Weights of a small sound classifier: activation gelu, 1.0 epochs.
Rows from block 4, named by matrix and row number. Rows with one number belong to one attention dimension. Each number is 200 + 20 x the weight over its row's rms, rounded and kept within 0 to 999. All counts start at 0. After the name is the row's rms in percent of the matrix's.
# q: attention query (model.blocks.4.attn.q.weight, 320x320), inputs 214-319
# k: attention key (model.blocks.4.attn.k.weight, 320x320), inputs 214-319
q.63,108,197,212,188,215,188,203,211,185,170,191,219,153,255,171,172,200,185,183,199,207,200,200,224,247,189,168,203,200,189,224,203,212,187,200,202,188,201,215,196,226,206,192,203,202,198,196,194,182,194,199,201,202,144,198,191,217,198,178,233,202,213,217,257,202,199,195,214,215,162,212,195,216,201,183,214,196,200,190,205,206,203,205,194,194,195,135,191,202,232,178,225,203,150,198,221,200,202,174,187,200,211,199,202,201,211,201
q.64,092,207,199,194,167,211,194,156,212,185,196,169,202,188,180,193,173,204,206,214,204,200,230,182,203,258,198,201,222,245,210,178,162,197,180,197,222,201,215,207,179,188,206,171,265,194,200,204,194,181,206,170,197,215,208,197,195,199,174,238,203,204,194,244,178,206,196,259,242,183,205,196,197,194,194,199,188,198,186,226,207,222,197,159,181,187,162,240,222,197,201,192,172,202,241,202,199,211,198,197,222,174,181,206,203,199,179
q.65,110,163,200,197,186,205,200,219,201,222,244,198,210,175,183,236,190,229,194,177,219,162,226,186,246,201,172,202,138,203,197,186,194,222,205,230,209,203,210,208,205,143,176,231,194,216,182,212,175,203,187,200,193,217,190,215,216,193,199,236,207,207,237,218,193,197,200,239,195,236,238,195,199,216,208,215,183,201,198,221,194,205,154,234,201,209,204,255,203,203,200,217,204,194,180,193,198,202,179,201,197,163,200,211,200,177,198
q.66,092,208,222,202,193,215,204,171,221,202,209,208,159,202,197,181,200,166,198,189,220,210,183,202,200,186,198,179,211,199,221,188,179,206,196,203,195,190,210,249,199,261,185,232,206,192,194,203,201,233,173,216,205,195,199,195,175,194,211,200,223,182,185,199,199,225,192,203,191,216,231,208,197,208,238,206,203,200,174,194,187,194,189,190,202,199,181,222,176,203,203,197,201,170,201,164,191,215,197,193,195,218,212,141,232,197,207
q.67,108,199,179,211,197,196,218,194,241,187,204,223,161,200,216,199,186,243,201,200,184,203,194,217,195,197,169,201,183,228,210,189,181,171,213,190,224,194,205,203,206,200,187,218,173,201,203,185,191,184,199,197,198,180,199,205,192,203,233,200,184,199,199,202,206,232,208,214,158,171,253,197,203,210,202,192,197,188,197,196,164,185,199,201,171,226,210,199,197,198,210,199,173,209,203,210,210,190,203,199,187,185,200,224,190,177,211
q.68,099,197,194,209,176,193,205,211,227,177,166,204,192,206,179,214,206,199,173,214,201,193,157,200,177,182,236,196,203,197,195,198,184,166,198,220,126,192,200,179,198,198,198,211,175,195,207,202,209,220,215,207,208,252,172,215,190,199,211,215,185,212,202,183,189,198,198,216,212,172,207,246,182,204,216,145,186,200,198,236,196,233,199,181,174,204,174,201,212,191,205,179,166,224,194,201,191,178,151,210,170,231,193,208,168,157,203
q.69,101,202,186,206,200,205,204,201,180,210,181,190,183,171,184,169,197,133,214,195,227,200,198,197,199,211,227,171,200,191,217,197,204,195,191,209,206,184,186,211,196,244,164,220,156,198,201,149,175,204,194,199,202,172,259,195,209,196,213,155,233,240,183,207,197,203,203,218,205,198,195,205,216,187,207,244,166,208,184,191,191,203,197,203,204,183,199,196,201,200,180,151,220,235,219,203,154,205,195,190,194,155,205,212,185,200,192
q.70,103,201,235,168,214,194,199,199,180,236,196,202,202,212,192,197,209,176,200,225,189,214,181,223,204,200,198,200,195,254,200,228,197,154,157,205,197,181,216,179,201,202,199,202,192,212,122,201,180,196,197,178,193,221,184,190,203,209,187,203,213,197,196,208,207,189,228,202,200,218,179,176,206,220,196,208,197,222,198,175,201,201,203,215,198,213,197,202,212,207,148,180,221,205,185,189,201,206,203,206,189,219,209,189,202,216,201
q.71,093,192,203,216,163,207,200,189,206,167,176,218,197,176,210,208,215,192,205,187,195,220,201,200,220,216,190,202,171,201,195,195,199,204,223,209,198,185,208,205,196,249,219,208,239,189,187,248,237,201,205,192,192,185,165,175,147,199,193,207,206,208,188,190,162,194,199,182,187,217,196,182,143,199,244,187,201,207,228,192,198,199,228,208,235,217,174,199,192,205,200,183,196,194,190,217,202,208,229,192,165,199,173,205,232,199,222
q.72,095,192,202,200,202,200,229,209,151,245,197,203,206,210,212,233,183,198,205,184,199,208,196,169,212,191,203,197,198,212,239,210,215,186,200,188,207,195,203,201,225,172,240,214,215,199,196,213,201,197,274,193,195,205,216,200,202,132,202,192,200,184,195,198,153,201,193,180,189,200,182,224,196,207,168,200,262,246,144,191,187,161,195,202,197,197,199,221,228,262,209,238,195,187,202,199,213,198,173,200,191,290,203,180,195,211,219
q.73,106,171,235,213,182,216,201,201,185,210,200,163,272,198,158,188,201,206,160,206,221,203,186,230,198,204,210,211,169,211,200,197,204,202,202,204,172,200,227,213,260,189,202,178,217,193,201,154,199,192,213,222,219,183,198,201,235,240,208,197,211,211,206,195,200,182,207,204,217,191,174,170,192,101,238,205,202,206,196,203,231,196,215,225,210,213,202,203,262,180,198,201,232,149,192,202,214,181,188,183,218,164,204,201,218,203,225
q.74,098,213,152,226,214,205,196,208,199,203,200,200,166,182,208,227,247,218,210,200,211,202,222,225,196,158,192,204,248,197,195,201,204,195,217,174,177,208,207,200,184,208,183,224,212,203,179,199,201,197,194,195,189,192,164,201,204,185,193,226,189,219,185,213,206,196,189,198,245,251,204,179,197,232,200,185,167,213,206,227,189,194,203,245,172,208,200,179,208,201,199,205,221,195,212,181,228,217,196,227,202,201,206,201,201,220,224
q.75,100,194,203,235,200,195,198,261,190,215,216,194,199,206,200,242,220,209,188,246,193,213,197,138,239,173,203,170,189,190,182,208,202,185,238,208,191,202,208,206,191,158,195,189,173,195,191,201,200,223,222,204,202,237,192,192,195,147,200,192,171,209,194,220,198,194,211,211,201,171,205,222,225,247,189,220,161,221,223,214,207,197,232,212,183,202,183,194,197,206,198,203,183,216,205,195,203,176,158,198,201,198,201,205,152,202,210
q.76,105,201,244,199,181,202,204,217,213,180,216,190,199,180,206,214,208,173,200,191,194,211,199,241,207,208,197,198,193,195,183,232,217,210,200,150,199,191,162,202,225,194,228,200,175,192,203,196,215,187,189,190,200,202,214,200,196,182,163,198,247,189,197,197,199,196,193,201,202,190,167,191,190,206,202,221,192,177,206,179,181,170,196,203,197,196,204,216,194,257,189,200,185,191,199,182,158,202,178,209,212,226,211,211,200,209,238
q.77,100,220,181,184,193,192,186,207,201,201,239,197,119,253,202,176,204,202,198,232,203,186,242,233,161,184,210,203,211,197,229,206,177,208,210,226,214,199,198,176,242,199,186,207,203,196,185,206,150,205,153,227,194,199,193,201,200,182,189,206,192,220,232,200,200,196,198,198,229,175,199,197,198,202,185,177,185,196,227,199,202,204,195,160,201,162,211,186,195,189,269,136,197,176,203,179,183,217,201,198,219,237,261,193,243,198,201
q.78,100,198,202,201,226,179,200,181,220,207,195,201,208,260,229,225,208,213,203,192,166,203,205,192,185,200,180,229,180,205,217,201,207,241,148,192,196,200,184,227,191,204,215,197,201,193,193,207,189,174,202,198,205,153,198,188,171,194,204,204,207,170,188,232,237,192,180,193,210,194,189,204,195,184,171,211,199,191,237,235,200,190,214,218,198,201,178,230,202,217,199,183,211,196,201,182,179,204,182,209,212,208,217,185,168,204,187
q.79,106,228,221,178,209,289,201,218,196,200,177,202,205,204,208,198,187,212,185,198,199,161,205,184,207,204,212,191,223,206,196,228,205,203,168,193,208,191,198,201,234,199,180,220,192,191,174,206,185,166,207,234,218,189,184,161,189,202,223,195,199,205,191,206,244,181,204,199,208,198,198,137,239,205,189,188,179,179,220,212,196,193,219,198,179,212,177,180,203,187,193,201,192,199,196,167,190,150,240,194,199,164,221,216,182,211,196
q.80,094,207,180,210,163,164,226,187,198,239,201,194,173,194,189,200,160,201,214,232,235,205,207,232,227,245,204,199,191,175,162,218,161,183,213,206,218,228,193,196,138,216,163,201,185,201,222,186,163,166,203,211,208,163,189,185,142,183,205,232,215,205,198,197,209,198,219,204,169,185,197,181,200,229,214,205,202,223,174,198,211,203,194,202,184,200,204,200,201,219,204,205,193,191,234,249,196,191,158,229,193,175,216,204,203,202,181
q.81,101,203,216,202,190,199,221,192,166,232,228,195,202,212,164,219,218,179,181,195,197,262,209,199,192,199,218,187,210,174,202,247,208,186,209,207,217,202,245,213,170,195,242,195,214,194,207,160,164,237,254,229,189,192,188,219,209,200,200,211,200,200,186,201,178,201,202,202,196,211,199,215,202,234,232,199,207,199,219,218,214,206,204,189,173,207,201,144,206,159,141,206,201,179,257,176,203,217,197,208,200,207,207,194,207,198,201
q.82,103,211,187,182,171,201,206,206,211,195,173,261,208,202,195,179,202,175,189,213,176,215,183,197,241,244,177,224,205,199,129,210,169,200,200,191,216,184,200,202,208,200,161,207,149,206,209,196,200,234,170,222,196,198,194,200,202,170,199,201,191,216,191,201,159,200,194,197,206,199,199,226,197,198,161,226,200,194,193,194,195,199,207,219,182,198,181,188,181,189,164,208,190,169,177,169,183,203,193,191,181,227,203,196,191,178,200
q.83,102,188,185,220,201,200,199,195,211,200,176,199,238,188,223,200,247,197,194,229,138,199,213,203,202,198,211,203,199,232,219,216,218,225,203,180,218,197,213,138,210,186,174,219,165,203,195,205,190,232,201,197,173,201,212,190,163,194,187,176,257,200,186,188,207,192,197,187,198,177,196,199,196,193,201,203,249,200,199,192,221,192,199,201,192,197,168,167,200,208,182,237,193,172,167,195,201,220,198,210,200,241,218,200,175,202,200
q.84,094,206,226,220,189,222,225,212,198,230,203,214,176,182,202,193,192,202,203,196,209,211,197,129,200,200,198,226,199,202,197,167,169,196,192,208,199,244,232,224,190,190,196,195,186,235,96,212,218,252,215,200,198,197,194,203,224,198,157,231,156,196,242,196,183,216,221,195,217,200,193,181,214,192,201,185,201,197,204,192,193,201,261,206,203,163,206,200,193,249,162,186,155,191,190,194,235,215,140,194,212,204,208,188,165,212,190
q.85,097,195,215,199,186,202,194,215,197,222,213,217,200,173,196,174,193,200,192,227,193,173,211,198,184,202,196,164,163,221,227,211,178,176,193,210,199,228,177,172,213,186,201,247,202,163,238,202,202,207,172,226,189,188,199,194,199,181,201,215,204,203,180,190,223,186,216,223,208,208,195,225,196,202,146,183,181,212,201,176,215,194,187,225,163,208,211,188,213,184,219,193,200,197,227,198,197,192,212,190,222,203,210,199,202,221,187
q.86,106,169,222,202,256,197,198,201,206,172,196,202,238,199,203,200,215,211,198,209,172,203,207,200,216,211,182,203,237,191,200,207,215,173,208,201,199,188,171,202,193,194,189,214,208,194,203,200,159,203,197,228,200,203,210,198,203,208,207,224,195,189,192,205,199,299,202,184,193,198,196,194,201,213,200,199,175,187,201,189,192,200,205,207,203,208,203,220,233,164,189,206,213,188,201,209,204,200,197,228,219,187,201,200,189,201,201
q.87,111,198,254,198,209,202,253,183,185,207,204,191,198,201,201,223,159,200,200,236,200,228,187,186,201,188,184,234,171,203,193,174,203,259,192,197,187,200,208,187,179,177,203,199,197,199,186,194,247,212,200,190,199,204,220,226,204,194,192,226,190,206,182,208,201,192,248,195,206,224,205,202,193,191,167,192,212,203,206,205,194,199,193,209,238,193,221,196,201,193,210,169,198,199,216,201,218,200,200,204,298,165,240,201,228,202,205
q.88,108,230,184,186,204,189,179,213,202,205,210,192,188,198,155,184,208,213,189,178,188,212,196,202,192,213,199,220,201,198,199,202,197,194,193,205,202,204,201,215,212,183,199,192,211,224,205,194,200,169,181,201,172,201,192,188,230,186,213,184,158,206,161,196,205,216,199,206,193,253,209,206,212,172,195,202,211,188,193,214,196,212,212,189,201,169,197,212,180,194,219,234,199,232,195,183,202,192,174,193,201,171,196,206,240,234,199
q.89,091,223,190,194,235,247,246,224,165,211,200,200,206,210,241,172,197,192,202,213,187,201,170,210,199,201,201,218,202,197,161,214,200,236,167,209,193,177,212,198,213,204,219,207,191,211,204,195,223,209,202,232,206,202,196,190,202,203,198,205,220,201,209,198,195,138,195,196,157,202,170,163,165,209,187,206,224,230,211,229,215,198,173,180,200,201,181,198,194,219,198,191,216,208,198,154,206,194,195,221,150,203,188,208,209,198,204
q.90,091,193,199,219,200,198,222,199,214,184,237,213,198,205,192,272,210,220,198,201,194,203,189,225,204,183,209,203,201,193,194,163,184,241,234,193,194,143,185,199,210,216,162,191,155,164,181,192,217,185,206,202,229,202,203,195,212,200,181,235,195,208,233,192,222,234,246,201,212,203,204,170,201,222,195,201,174,193,213,261,193,205,213,200,200,199,214,194,199,204,208,208,186,219,175,190,227,200,189,197,189,186,236,239,199,203,200
q.91,101,204,186,198,204,204,204,160,210,205,203,249,209,222,200,246,209,255,224,200,208,218,192,228,193,200,181,207,192,173,193,151,160,204,204,222,197,205,170,196,198,196,224,185,215,198,205,184,187,200,196,189,176,204,206,150,218,226,225,199,196,206,168,176,205,153,183,178,215,193,217,202,212,206,250,216,185,204,167,149,255,193,192,188,202,194,201,250,178,187,200,197,159,201,242,194,209,200,202,207,206,214,186,176,194,191,233
q.92,097,222,201,240,231,172,184,155,234,200,185,217,185,165,215,199,190,191,165,215,179,148,195,191,232,166,201,191,221,154,198,193,192,205,199,178,187,180,200,200,195,207,216,201,179,213,212,210,152,196,182,194,214,138,258,198,207,189,176,189,192,209,159,210,237,195,236,200,215,190,201,210,194,170,162,200,200,186,212,200,179,208,189,221,191,169,229,199,201,190,144,205,206,230,199,189,164,201,161,181,202,140,197,198,251,197,201
q.93,095,189,194,188,169,197,188,215,194,198,156,202,210,168,207,237,206,205,203,203,211,210,194,206,205,200,202,203,209,195,194,206,200,193,195,275,211,175,191,202,173,204,168,213,205,213,192,210,199,192,207,188,204,140,221,199,211,203,215,203,204,204,193,190,214,208,188,156,201,197,146,194,203,196,219,176,218,206,201,184,188,206,187,188,231,204,176,183,202,203,200,196,210,202,194,202,198,201,181,221,196,198,200,206,184,205,232
q.94,097,253,184,189,193,191,202,183,231,201,213,253,218,207,179,200,200,225,200,201,194,275,209,189,202,172,182,214,200,176,206,197,223,204,195,241,198,219,243,200,211,186,222,231,211,162,205,202,214,215,193,201,193,212,220,206,226,205,210,277,202,206,228,178,199,186,191,181,205,199,199,201,199,212,187,204,208,199,198,204,192,242,200,200,186,207,195,201,200,202,216,202,197,218,194,236,186,229,194,156,216,218,201,179,205,228,213
q.95,113,193,184,198,183,218,184,225,167,178,183,206,184,218,175,197,192,225,249,202,200,212,190,192,189,201,200,257,186,199,183,175,228,207,170,209,186,200,196,193,238,186,204,197,205,201,210,198,192,199,209,205,176,202,194,210,197,180,175,196,198,195,220,200,187,193,196,201,209,202,234,200,253,193,200,185,195,165,232,191,192,195,201,217,193,174,192,239,201,186,201,220,219,204,199,198,165,216,188,190,235,183,215,220,217,211,220
k.63,093,179,209,209,198,203,228,201,197,178,205,193,142,218,227,203,213,178,174,206,193,191,188,191,162,182,231,255,185,206,190,185,199,208,199,196,229,196,218,239,220,220,237,214,207,202,200,191,183,194,197,246,206,206,225,216,213,180,162,202,210,195,219,257,177,195,211,190,206,197,182,201,200,212,209,169,218,196,171,202,200,196,143,218,199,189,210,209,218,199,201,205,169,183,219,217,180,230,220,204,211,244,193,168,201,189,206
k.64,105,185,183,202,219,201,207,235,199,202,191,204,200,206,184,202,184,200,178,168,198,201,206,202,190,184,222,202,211,201,219,200,225,161,202,218,205,162,201,186,306,205,225,203,228,200,181,199,191,212,177,195,205,219,201,213,200,195,207,174,203,124,212,178,200,200,219,197,212,198,173,195,233,199,184,199,172,236,220,191,208,194,205,222,204,189,198,190,182,172,207,199,182,200,203,198,176,201,209,211,187,186,201,219,195,175,188
k.65,098,155,169,213,184,220,212,207,153,201,204,218,213,196,201,181,218,201,208,207,194,226,189,205,189,230,260,212,191,209,223,210,184,174,195,202,187,220,201,207,198,206,191,193,149,289,203,200,148,212,187,225,194,171,190,191,193,216,186,190,189,215,247,246,230,199,193,202,189,158,243,193,232,192,199,204,210,187,200,242,199,209,156,190,189,186,200,209,196,203,220,177,209,200,207,200,189,221,224,195,200,220,199,164,186,223,206
k.66,089,191,198,203,205,200,200,195,199,180,201,194,167,197,192,239,203,218,203,193,201,201,211,168,174,209,196,181,190,193,199,209,208,205,183,201,182,200,203,180,193,196,250,183,186,207,194,205,209,190,180,189,247,134,199,173,201,214,242,213,196,224,218,228,210,200,163,202,192,224,238,182,199,163,175,210,203,185,134,197,176,207,179,206,200,192,208,199,194,220,174,214,199,200,188,184,193,206,186,189,206,147,238,196,200,220,184
k.67,098,194,200,205,194,199,198,202,161,193,188,185,200,199,210,199,226,204,201,230,191,211,194,200,181,213,171,209,197,222,171,190,195,204,162,201,196,176,205,176,213,177,190,199,201,208,220,205,195,225,185,182,208,223,205,201,200,201,229,189,210,199,194,195,206,242,193,191,223,190,178,206,186,190,196,176,194,179,199,136,202,198,173,201,222,176,207,200,224,187,194,198,200,228,219,202,187,194,200,214,216,199,254,158,202,172,215
k.68,088,227,227,193,227,191,195,205,165,189,219,199,206,198,161,204,168,183,223,228,203,243,230,209,185,200,177,198,200,231,222,220,253,220,146,258,179,223,190,185,185,232,145,174,213,205,193,195,200,213,201,202,196,235,189,203,198,158,195,224,199,167,200,195,190,200,188,224,205,203,194,199,211,190,177,217,224,248,197,218,199,201,189,192,161,191,184,207,199,175,196,237,235,192,202,202,193,214,206,201,197,206,183,227,219,186,154
k.69,091,199,182,185,190,222,238,191,229,193,207,204,200,169,218,198,180,101,210,187,172,208,200,203,198,201,202,171,202,197,178,201,191,203,200,203,200,184,217,199,178,174,240,205,157,200,202,199,199,195,228,227,189,201,234,200,212,216,174,180,219,206,209,196,203,203,221,193,201,200,199,218,224,188,157,207,184,232,192,203,212,203,162,167,198,212,180,232,199,204,195,239,204,229,180,193,177,179,173,186,204,209,193,172,223,178,218
k.70,104,167,201,225,232,210,213,194,196,181,211,196,184,197,200,199,237,199,203,209,155,196,165,189,223,188,173,225,172,252,205,200,247,205,234,188,196,202,201,190,170,203,240,205,193,202,200,197,178,171,200,202,198,213,179,206,198,219,200,193,247,184,209,201,215,197,215,199,190,209,199,165,216,192,179,201,183,202,193,233,180,199,229,189,210,200,190,217,202,212,165,212,182,156,199,185,215,225,198,239,169,194,214,212,206,199,200
k.71,110,197,188,199,176,183,206,168,178,200,195,219,210,183,226,183,202,196,183,198,203,217,162,183,190,213,200,200,206,201,198,241,198,198,192,202,216,218,196,188,199,194,202,197,247,209,195,191,196,196,188,199,213,202,189,164,201,216,199,202,207,202,195,194,205,204,201,208,178,193,195,194,187,196,241,205,221,233,230,194,201,201,203,207,172,195,196,205,206,226,219,190,217,188,231,159,195,199,200,162,188,202,191,198,201,207,200
k.72,106,199,203,194,199,201,203,194,200,195,221,187,180,257,200,175,228,165,221,198,226,223,200,221,179,169,198,201,204,187,186,193,193,196,164,214,229,196,157,200,170,223,221,203,206,168,215,200,168,204,203,206,201,199,205,193,202,224,151,215,178,187,183,203,221,187,197,203,238,204,199,207,197,211,227,199,185,201,193,194,204,203,198,204,203,179,201,194,182,200,180,196,197,190,192,173,200,196,216,199,194,178,209,205,206,242,173
k.73,106,213,179,197,224,168,178,205,178,182,175,199,163,186,200,200,200,206,200,194,164,227,202,178,188,207,201,241,196,211,203,199,228,191,206,199,213,228,166,202,202,201,216,199,201,204,170,206,203,218,175,195,189,207,191,219,208,196,202,165,206,190,199,200,177,199,200,199,189,184,194,208,231,207,196,209,194,201,191,228,203,213,198,199,213,153,202,249,157,185,175,151,178,188,178,196,197,210,198,219,178,207,201,194,217,228,195
k.74,093,205,197,209,188,163,200,200,200,205,213,212,194,186,189,206,186,231,218,186,205,196,177,192,199,201,198,179,183,197,195,193,202,217,189,201,228,228,203,200,196,200,195,204,202,200,170,201,165,209,185,206,198,233,212,183,215,180,180,200,192,206,212,192,196,203,199,240,165,193,200,224,273,216,233,238,299,215,217,169,235,153,258,180,200,198,205,213,201,202,241,204,231,191,205,201,199,187,205,206,207,205,191,182,200,196,197
k.75,102,204,203,202,208,171,200,189,212,278,250,187,200,280,196,195,184,198,219,201,160,197,191,198,219,169,227,201,197,210,194,200,228,191,195,214,201,201,182,201,228,255,216,194,204,193,203,180,237,201,129,198,214,233,199,195,241,197,198,170,204,185,194,197,203,200,201,221,199,232,194,193,202,186,182,201,203,168,226,205,198,157,188,208,207,179,196,221,158,145,211,197,193,180,171,174,200,214,202,192,232,191,187,185,237,188,205
k.76,097,202,178,170,205,190,187,188,229,276,201,207,226,184,199,178,199,212,187,125,211,173,181,168,178,197,216,234,197,195,216,196,196,218,217,191,217,197,196,220,206,215,199,207,189,189,228,180,176,203,202,207,202,199,217,197,201,189,198,234,262,198,216,205,200,200,216,185,183,146,201,198,195,198,181,199,195,204,207,190,184,199,200,205,199,198,197,220,226,212,223,164,199,197,184,205,207,219,196,225,214,210,149,208,211,200,200
k.77,102,163,188,179,215,201,206,202,219,189,195,202,219,199,215,198,199,226,195,144,184,200,213,200,217,203,258,196,199,225,215,169,205,201,195,203,177,164,164,216,151,132,208,208,178,180,162,189,257,199,209,166,176,192,197,195,203,183,215,202,204,207,180,201,180,228,176,203,172,204,192,203,206,210,203,216,177,195,196,205,196,200,177,207,253,202,198,199,195,181,190,201,204,187,193,224,203,212,194,215,209,201,226,202,195,188,246
k.78,101,186,211,207,201,176,207,183,204,190,198,147,165,147,192,227,199,199,163,174,180,208,200,165,201,247,222,191,228,131,202,214,181,200,193,211,197,201,235,204,191,207,227,219,222,200,203,204,229,212,238,203,203,198,201,196,202,193,199,204,195,175,202,201,199,204,191,221,194,209,199,197,215,213,242,185,209,171,202,199,192,195,213,201,201,198,192,221,229,198,191,220,199,207,124,167,212,203,214,184,206,179,174,196,184,193,205
k.79,098,212,211,218,250,195,210,223,196,202,239,194,208,200,189,184,198,227,201,203,209,204,195,181,200,213,196,212,181,206,211,187,163,202,194,188,245,178,204,212,197,185,195,201,194,220,198,246,193,185,170,204,191,193,199,209,213,242,200,151,199,175,151,215,231,199,213,212,205,192,231,202,196,228,199,197,205,216,208,199,164,212,265,218,160,137,172,184,216,239,211,215,206,207,206,198,202,193,200,187,203,200,246,219,227,205,180
k.80,093,201,184,206,203,176,193,187,145,203,201,204,213,193,227,184,249,193,187,135,194,211,201,183,214,206,193,204,191,177,198,248,197,183,148,221,189,198,223,206,201,186,194,215,201,190,186,200,214,200,206,202,195,201,199,198,192,199,176,192,200,171,202,206,198,194,213,192,203,215,198,201,209,205,198,193,210,251,195,191,200,168,219,182,206,187,192,193,211,206,164,196,188,225,138,222,194,178,197,194,211,194,151,230,151,165,190
k.81,110,199,187,189,254,205,201,217,198,189,207,230,188,226,184,178,202,206,184,205,215,219,201,200,191,185,258,194,181,184,210,197,203,187,195,211,207,187,178,210,195,199,193,200,200,198,166,210,203,170,160,199,219,182,208,201,202,208,199,209,197,177,187,179,170,197,204,170,194,189,181,200,194,195,196,207,202,208,205,189,182,140,178,131,169,209,165,199,201,232,243,190,201,210,218,175,193,216,200,199,200,210,185,179,232,261,157
k.82,107,206,192,204,199,204,215,200,185,160,219,200,201,206,190,210,199,205,208,201,183,248,198,200,187,206,162,209,198,198,194,196,200,198,169,209,216,197,238,160,196,189,205,206,189,185,200,241,201,202,229,213,188,202,231,210,200,205,206,170,202,200,194,166,187,205,249,260,205,182,200,221,195,199,221,198,181,144,197,191,194,200,181,197,160,200,194,153,213,187,211,200,170,200,193,229,197,206,191,176,244,203,198,200,181,175,187
k.83,088,202,224,198,193,183,180,215,155,198,194,199,198,197,196,165,190,178,197,218,167,202,192,178,220,174,198,199,200,183,177,201,200,199,231,195,193,226,197,198,237,176,204,217,221,198,169,164,194,193,244,184,191,202,199,190,217,201,171,187,204,195,210,200,219,165,198,203,194,203,204,203,195,177,212,204,182,233,193,136,185,193,224,199,183,186,172,199,180,250,213,222,197,201,201,204,175,185,213,186,236,210,194,197,213,201,177
k.84,093,163,171,208,218,191,202,189,213,208,196,196,185,190,186,197,208,165,212,196,199,237,206,206,204,205,199,216,191,219,211,214,223,185,250,242,199,158,230,201,287,169,228,178,214,182,201,224,200,207,193,176,191,207,192,225,203,198,198,178,221,208,201,201,225,200,200,184,200,206,202,184,219,199,203,203,182,199,219,239,248,184,194,211,193,193,182,178,202,205,191,190,191,206,200,210,198,211,189,142,204,208,203,206,200,229,208
k.85,105,200,197,195,182,217,193,181,186,197,212,217,192,202,202,204,195,213,201,174,191,209,169,156,264,201,217,264,229,201,200,217,200,190,196,169,207,217,188,189,181,230,201,204,171,208,194,203,203,203,197,174,183,200,212,235,232,196,199,209,172,197,212,197,221,158,167,193,169,196,181,201,209,200,209,176,242,141,183,167,207,200,201,182,208,199,184,242,248,202,201,206,178,200,192,199,165,214,191,190,215,200,181,199,201,181,211
k.86,088,207,197,220,194,220,260,190,205,169,179,201,176,185,225,205,188,206,210,206,200,201,224,183,158,218,223,189,203,208,203,174,171,201,185,206,203,203,182,185,192,187,234,168,161,192,221,200,246,201,230,243,227,208,219,209,203,192,216,170,200,209,194,186,191,188,185,193,186,215,202,210,201,194,201,199,196,181,196,212,188,211,208,195,200,178,207,171,229,217,207,200,176,199,198,203,204,194,201,215,198,186,170,211,200,213,196
k.87,096,215,233,216,196,201,198,201,249,200,200,233,200,244,199,246,199,189,194,210,179,207,208,203,145,187,167,194,231,219,216,210,201,189,202,225,187,182,206,222,213,203,212,202,205,183,168,178,199,307,184,201,214,199,193,232,224,208,196,214,145,177,233,202,200,181,200,198,203,170,229,242,194,196,207,200,197,224,174,166,200,146,211,199,168,198,189,190,206,202,212,194,211,187,178,182,223,187,182,223,211,193,208,185,204,204,218
k.88,105,221,197,222,207,207,233,194,202,200,210,209,198,197,206,215,193,241,197,167,200,206,191,213,197,210,199,182,200,199,185,207,206,207,195,264,202,162,177,249,191,218,198,229,195,194,200,210,195,201,197,166,223,203,187,215,258,202,203,220,224,177,173,206,162,180,227,198,206,193,199,207,226,247,159,204,190,201,211,189,220,213,212,195,198,192,205,203,211,211,204,204,198,216,186,195,209,222,212,184,215,199,217,167,183,199,302
k.89,100,211,205,208,215,212,204,157,208,210,203,173,204,198,209,188,199,200,165,208,188,217,200,209,202,199,176,189,178,206,215,177,200,206,214,193,199,215,175,200,199,190,204,200,228,194,203,196,197,196,189,202,158,188,163,196,225,203,210,178,190,210,208,203,213,217,253,210,236,210,201,191,213,204,206,211,195,275,177,246,195,170,192,182,205,199,170,262,211,226,202,206,222,205,203,192,220,198,224,205,219,165,226,200,194,203,200
k.90,100,198,193,157,195,193,292,145,203,222,209,191,191,187,242,145,199,243,189,177,200,200,223,211,200,271,182,186,196,217,217,228,201,203,194,166,218,200,205,178,223,198,205,164,183,188,222,184,206,197,167,171,181,223,228,212,188,199,167,144,230,225,193,201,213,217,210,201,235,208,229,211,204,199,199,203,200,186,199,202,206,200,217,183,242,235,220,223,179,207,210,206,219,244,205,189,197,192,224,202,205,190,197,225,219,191,202
k.91,096,202,237,197,195,199,179,212,193,212,201,189,201,153,203,240,201,188,211,195,206,178,213,158,201,189,167,192,216,190,203,200,203,191,178,213,178,213,200,196,240,204,237,201,208,190,198,183,204,223,179,211,186,209,201,205,213,204,200,192,173,201,200,201,200,204,211,199,180,207,141,200,193,191,221,199,199,207,197,188,201,238,228,234,204,169,204,243,209,170,204,196,194,199,201,222,204,168,149,251,203,204,198,195,201,181,196
k.92,101,178,202,204,158,217,231,205,190,184,218,172,195,185,166,193,196,207,200,169,194,177,186,166,191,221,224,175,232,198,204,164,203,195,200,144,214,212,198,209,192,225,176,258,199,241,216,212,204,203,235,246,239,190,214,198,195,225,223,143,193,198,203,183,200,168,131,195,190,211,218,206,209,206,248,222,217,204,158,203,192,211,241,200,221,179,231,200,238,164,198,235,175,199,167,162,198,243,205,200,194,208,210,172,180,211,215
k.93,094,199,216,211,144,208,222,179,210,185,196,191,223,156,204,193,190,199,192,184,198,252,173,231,180,198,190,198,222,197,200,186,202,209,219,196,177,195,185,215,217,204,271,173,202,170,197,191,171,227,202,205,192,212,205,230,187,194,204,257,199,199,210,198,200,235,249,215,208,200,229,232,200,204,195,238,195,200,198,217,194,201,182,189,182,198,211,229,206,261,200,184,200,201,192,192,208,208,186,208,200,165,230,203,200,204,233
k.94,105,216,216,162,227,214,190,194,197,216,190,214,192,160,232,211,186,178,210,200,202,200,200,212,195,170,203,224,171,162,200,190,209,187,202,193,167,207,180,218,189,209,185,214,192,176,200,181,187,199,204,230,291,227,215,197,196,200,245,200,211,193,150,196,216,233,199,203,190,203,218,208,200,194,220,197,201,203,189,200,249,206,182,204,229,217,195,250,176,211,195,223,189,211,229,211,192,174,209,190,185,200,211,180,215,255,237
k.95,099,199,204,226,239,202,202,197,191,202,178,248,167,201,190,167,186,190,177,232,204,199,204,192,234,191,197,188,219,204,199,216,198,215,187,138,198,209,221,250,180,195,154,216,216,195,214,178,168,210,200,208,200,214,234,209,191,199,208,205,194,206,202,186,210,201,183,227,210,214,232,190,206,201,197,205,199,198,187,204,243,207,212,185,203,213,196,191,215,222,228,197,181,192,198,179,197,201,221,202,199,241,222,203,131,201,201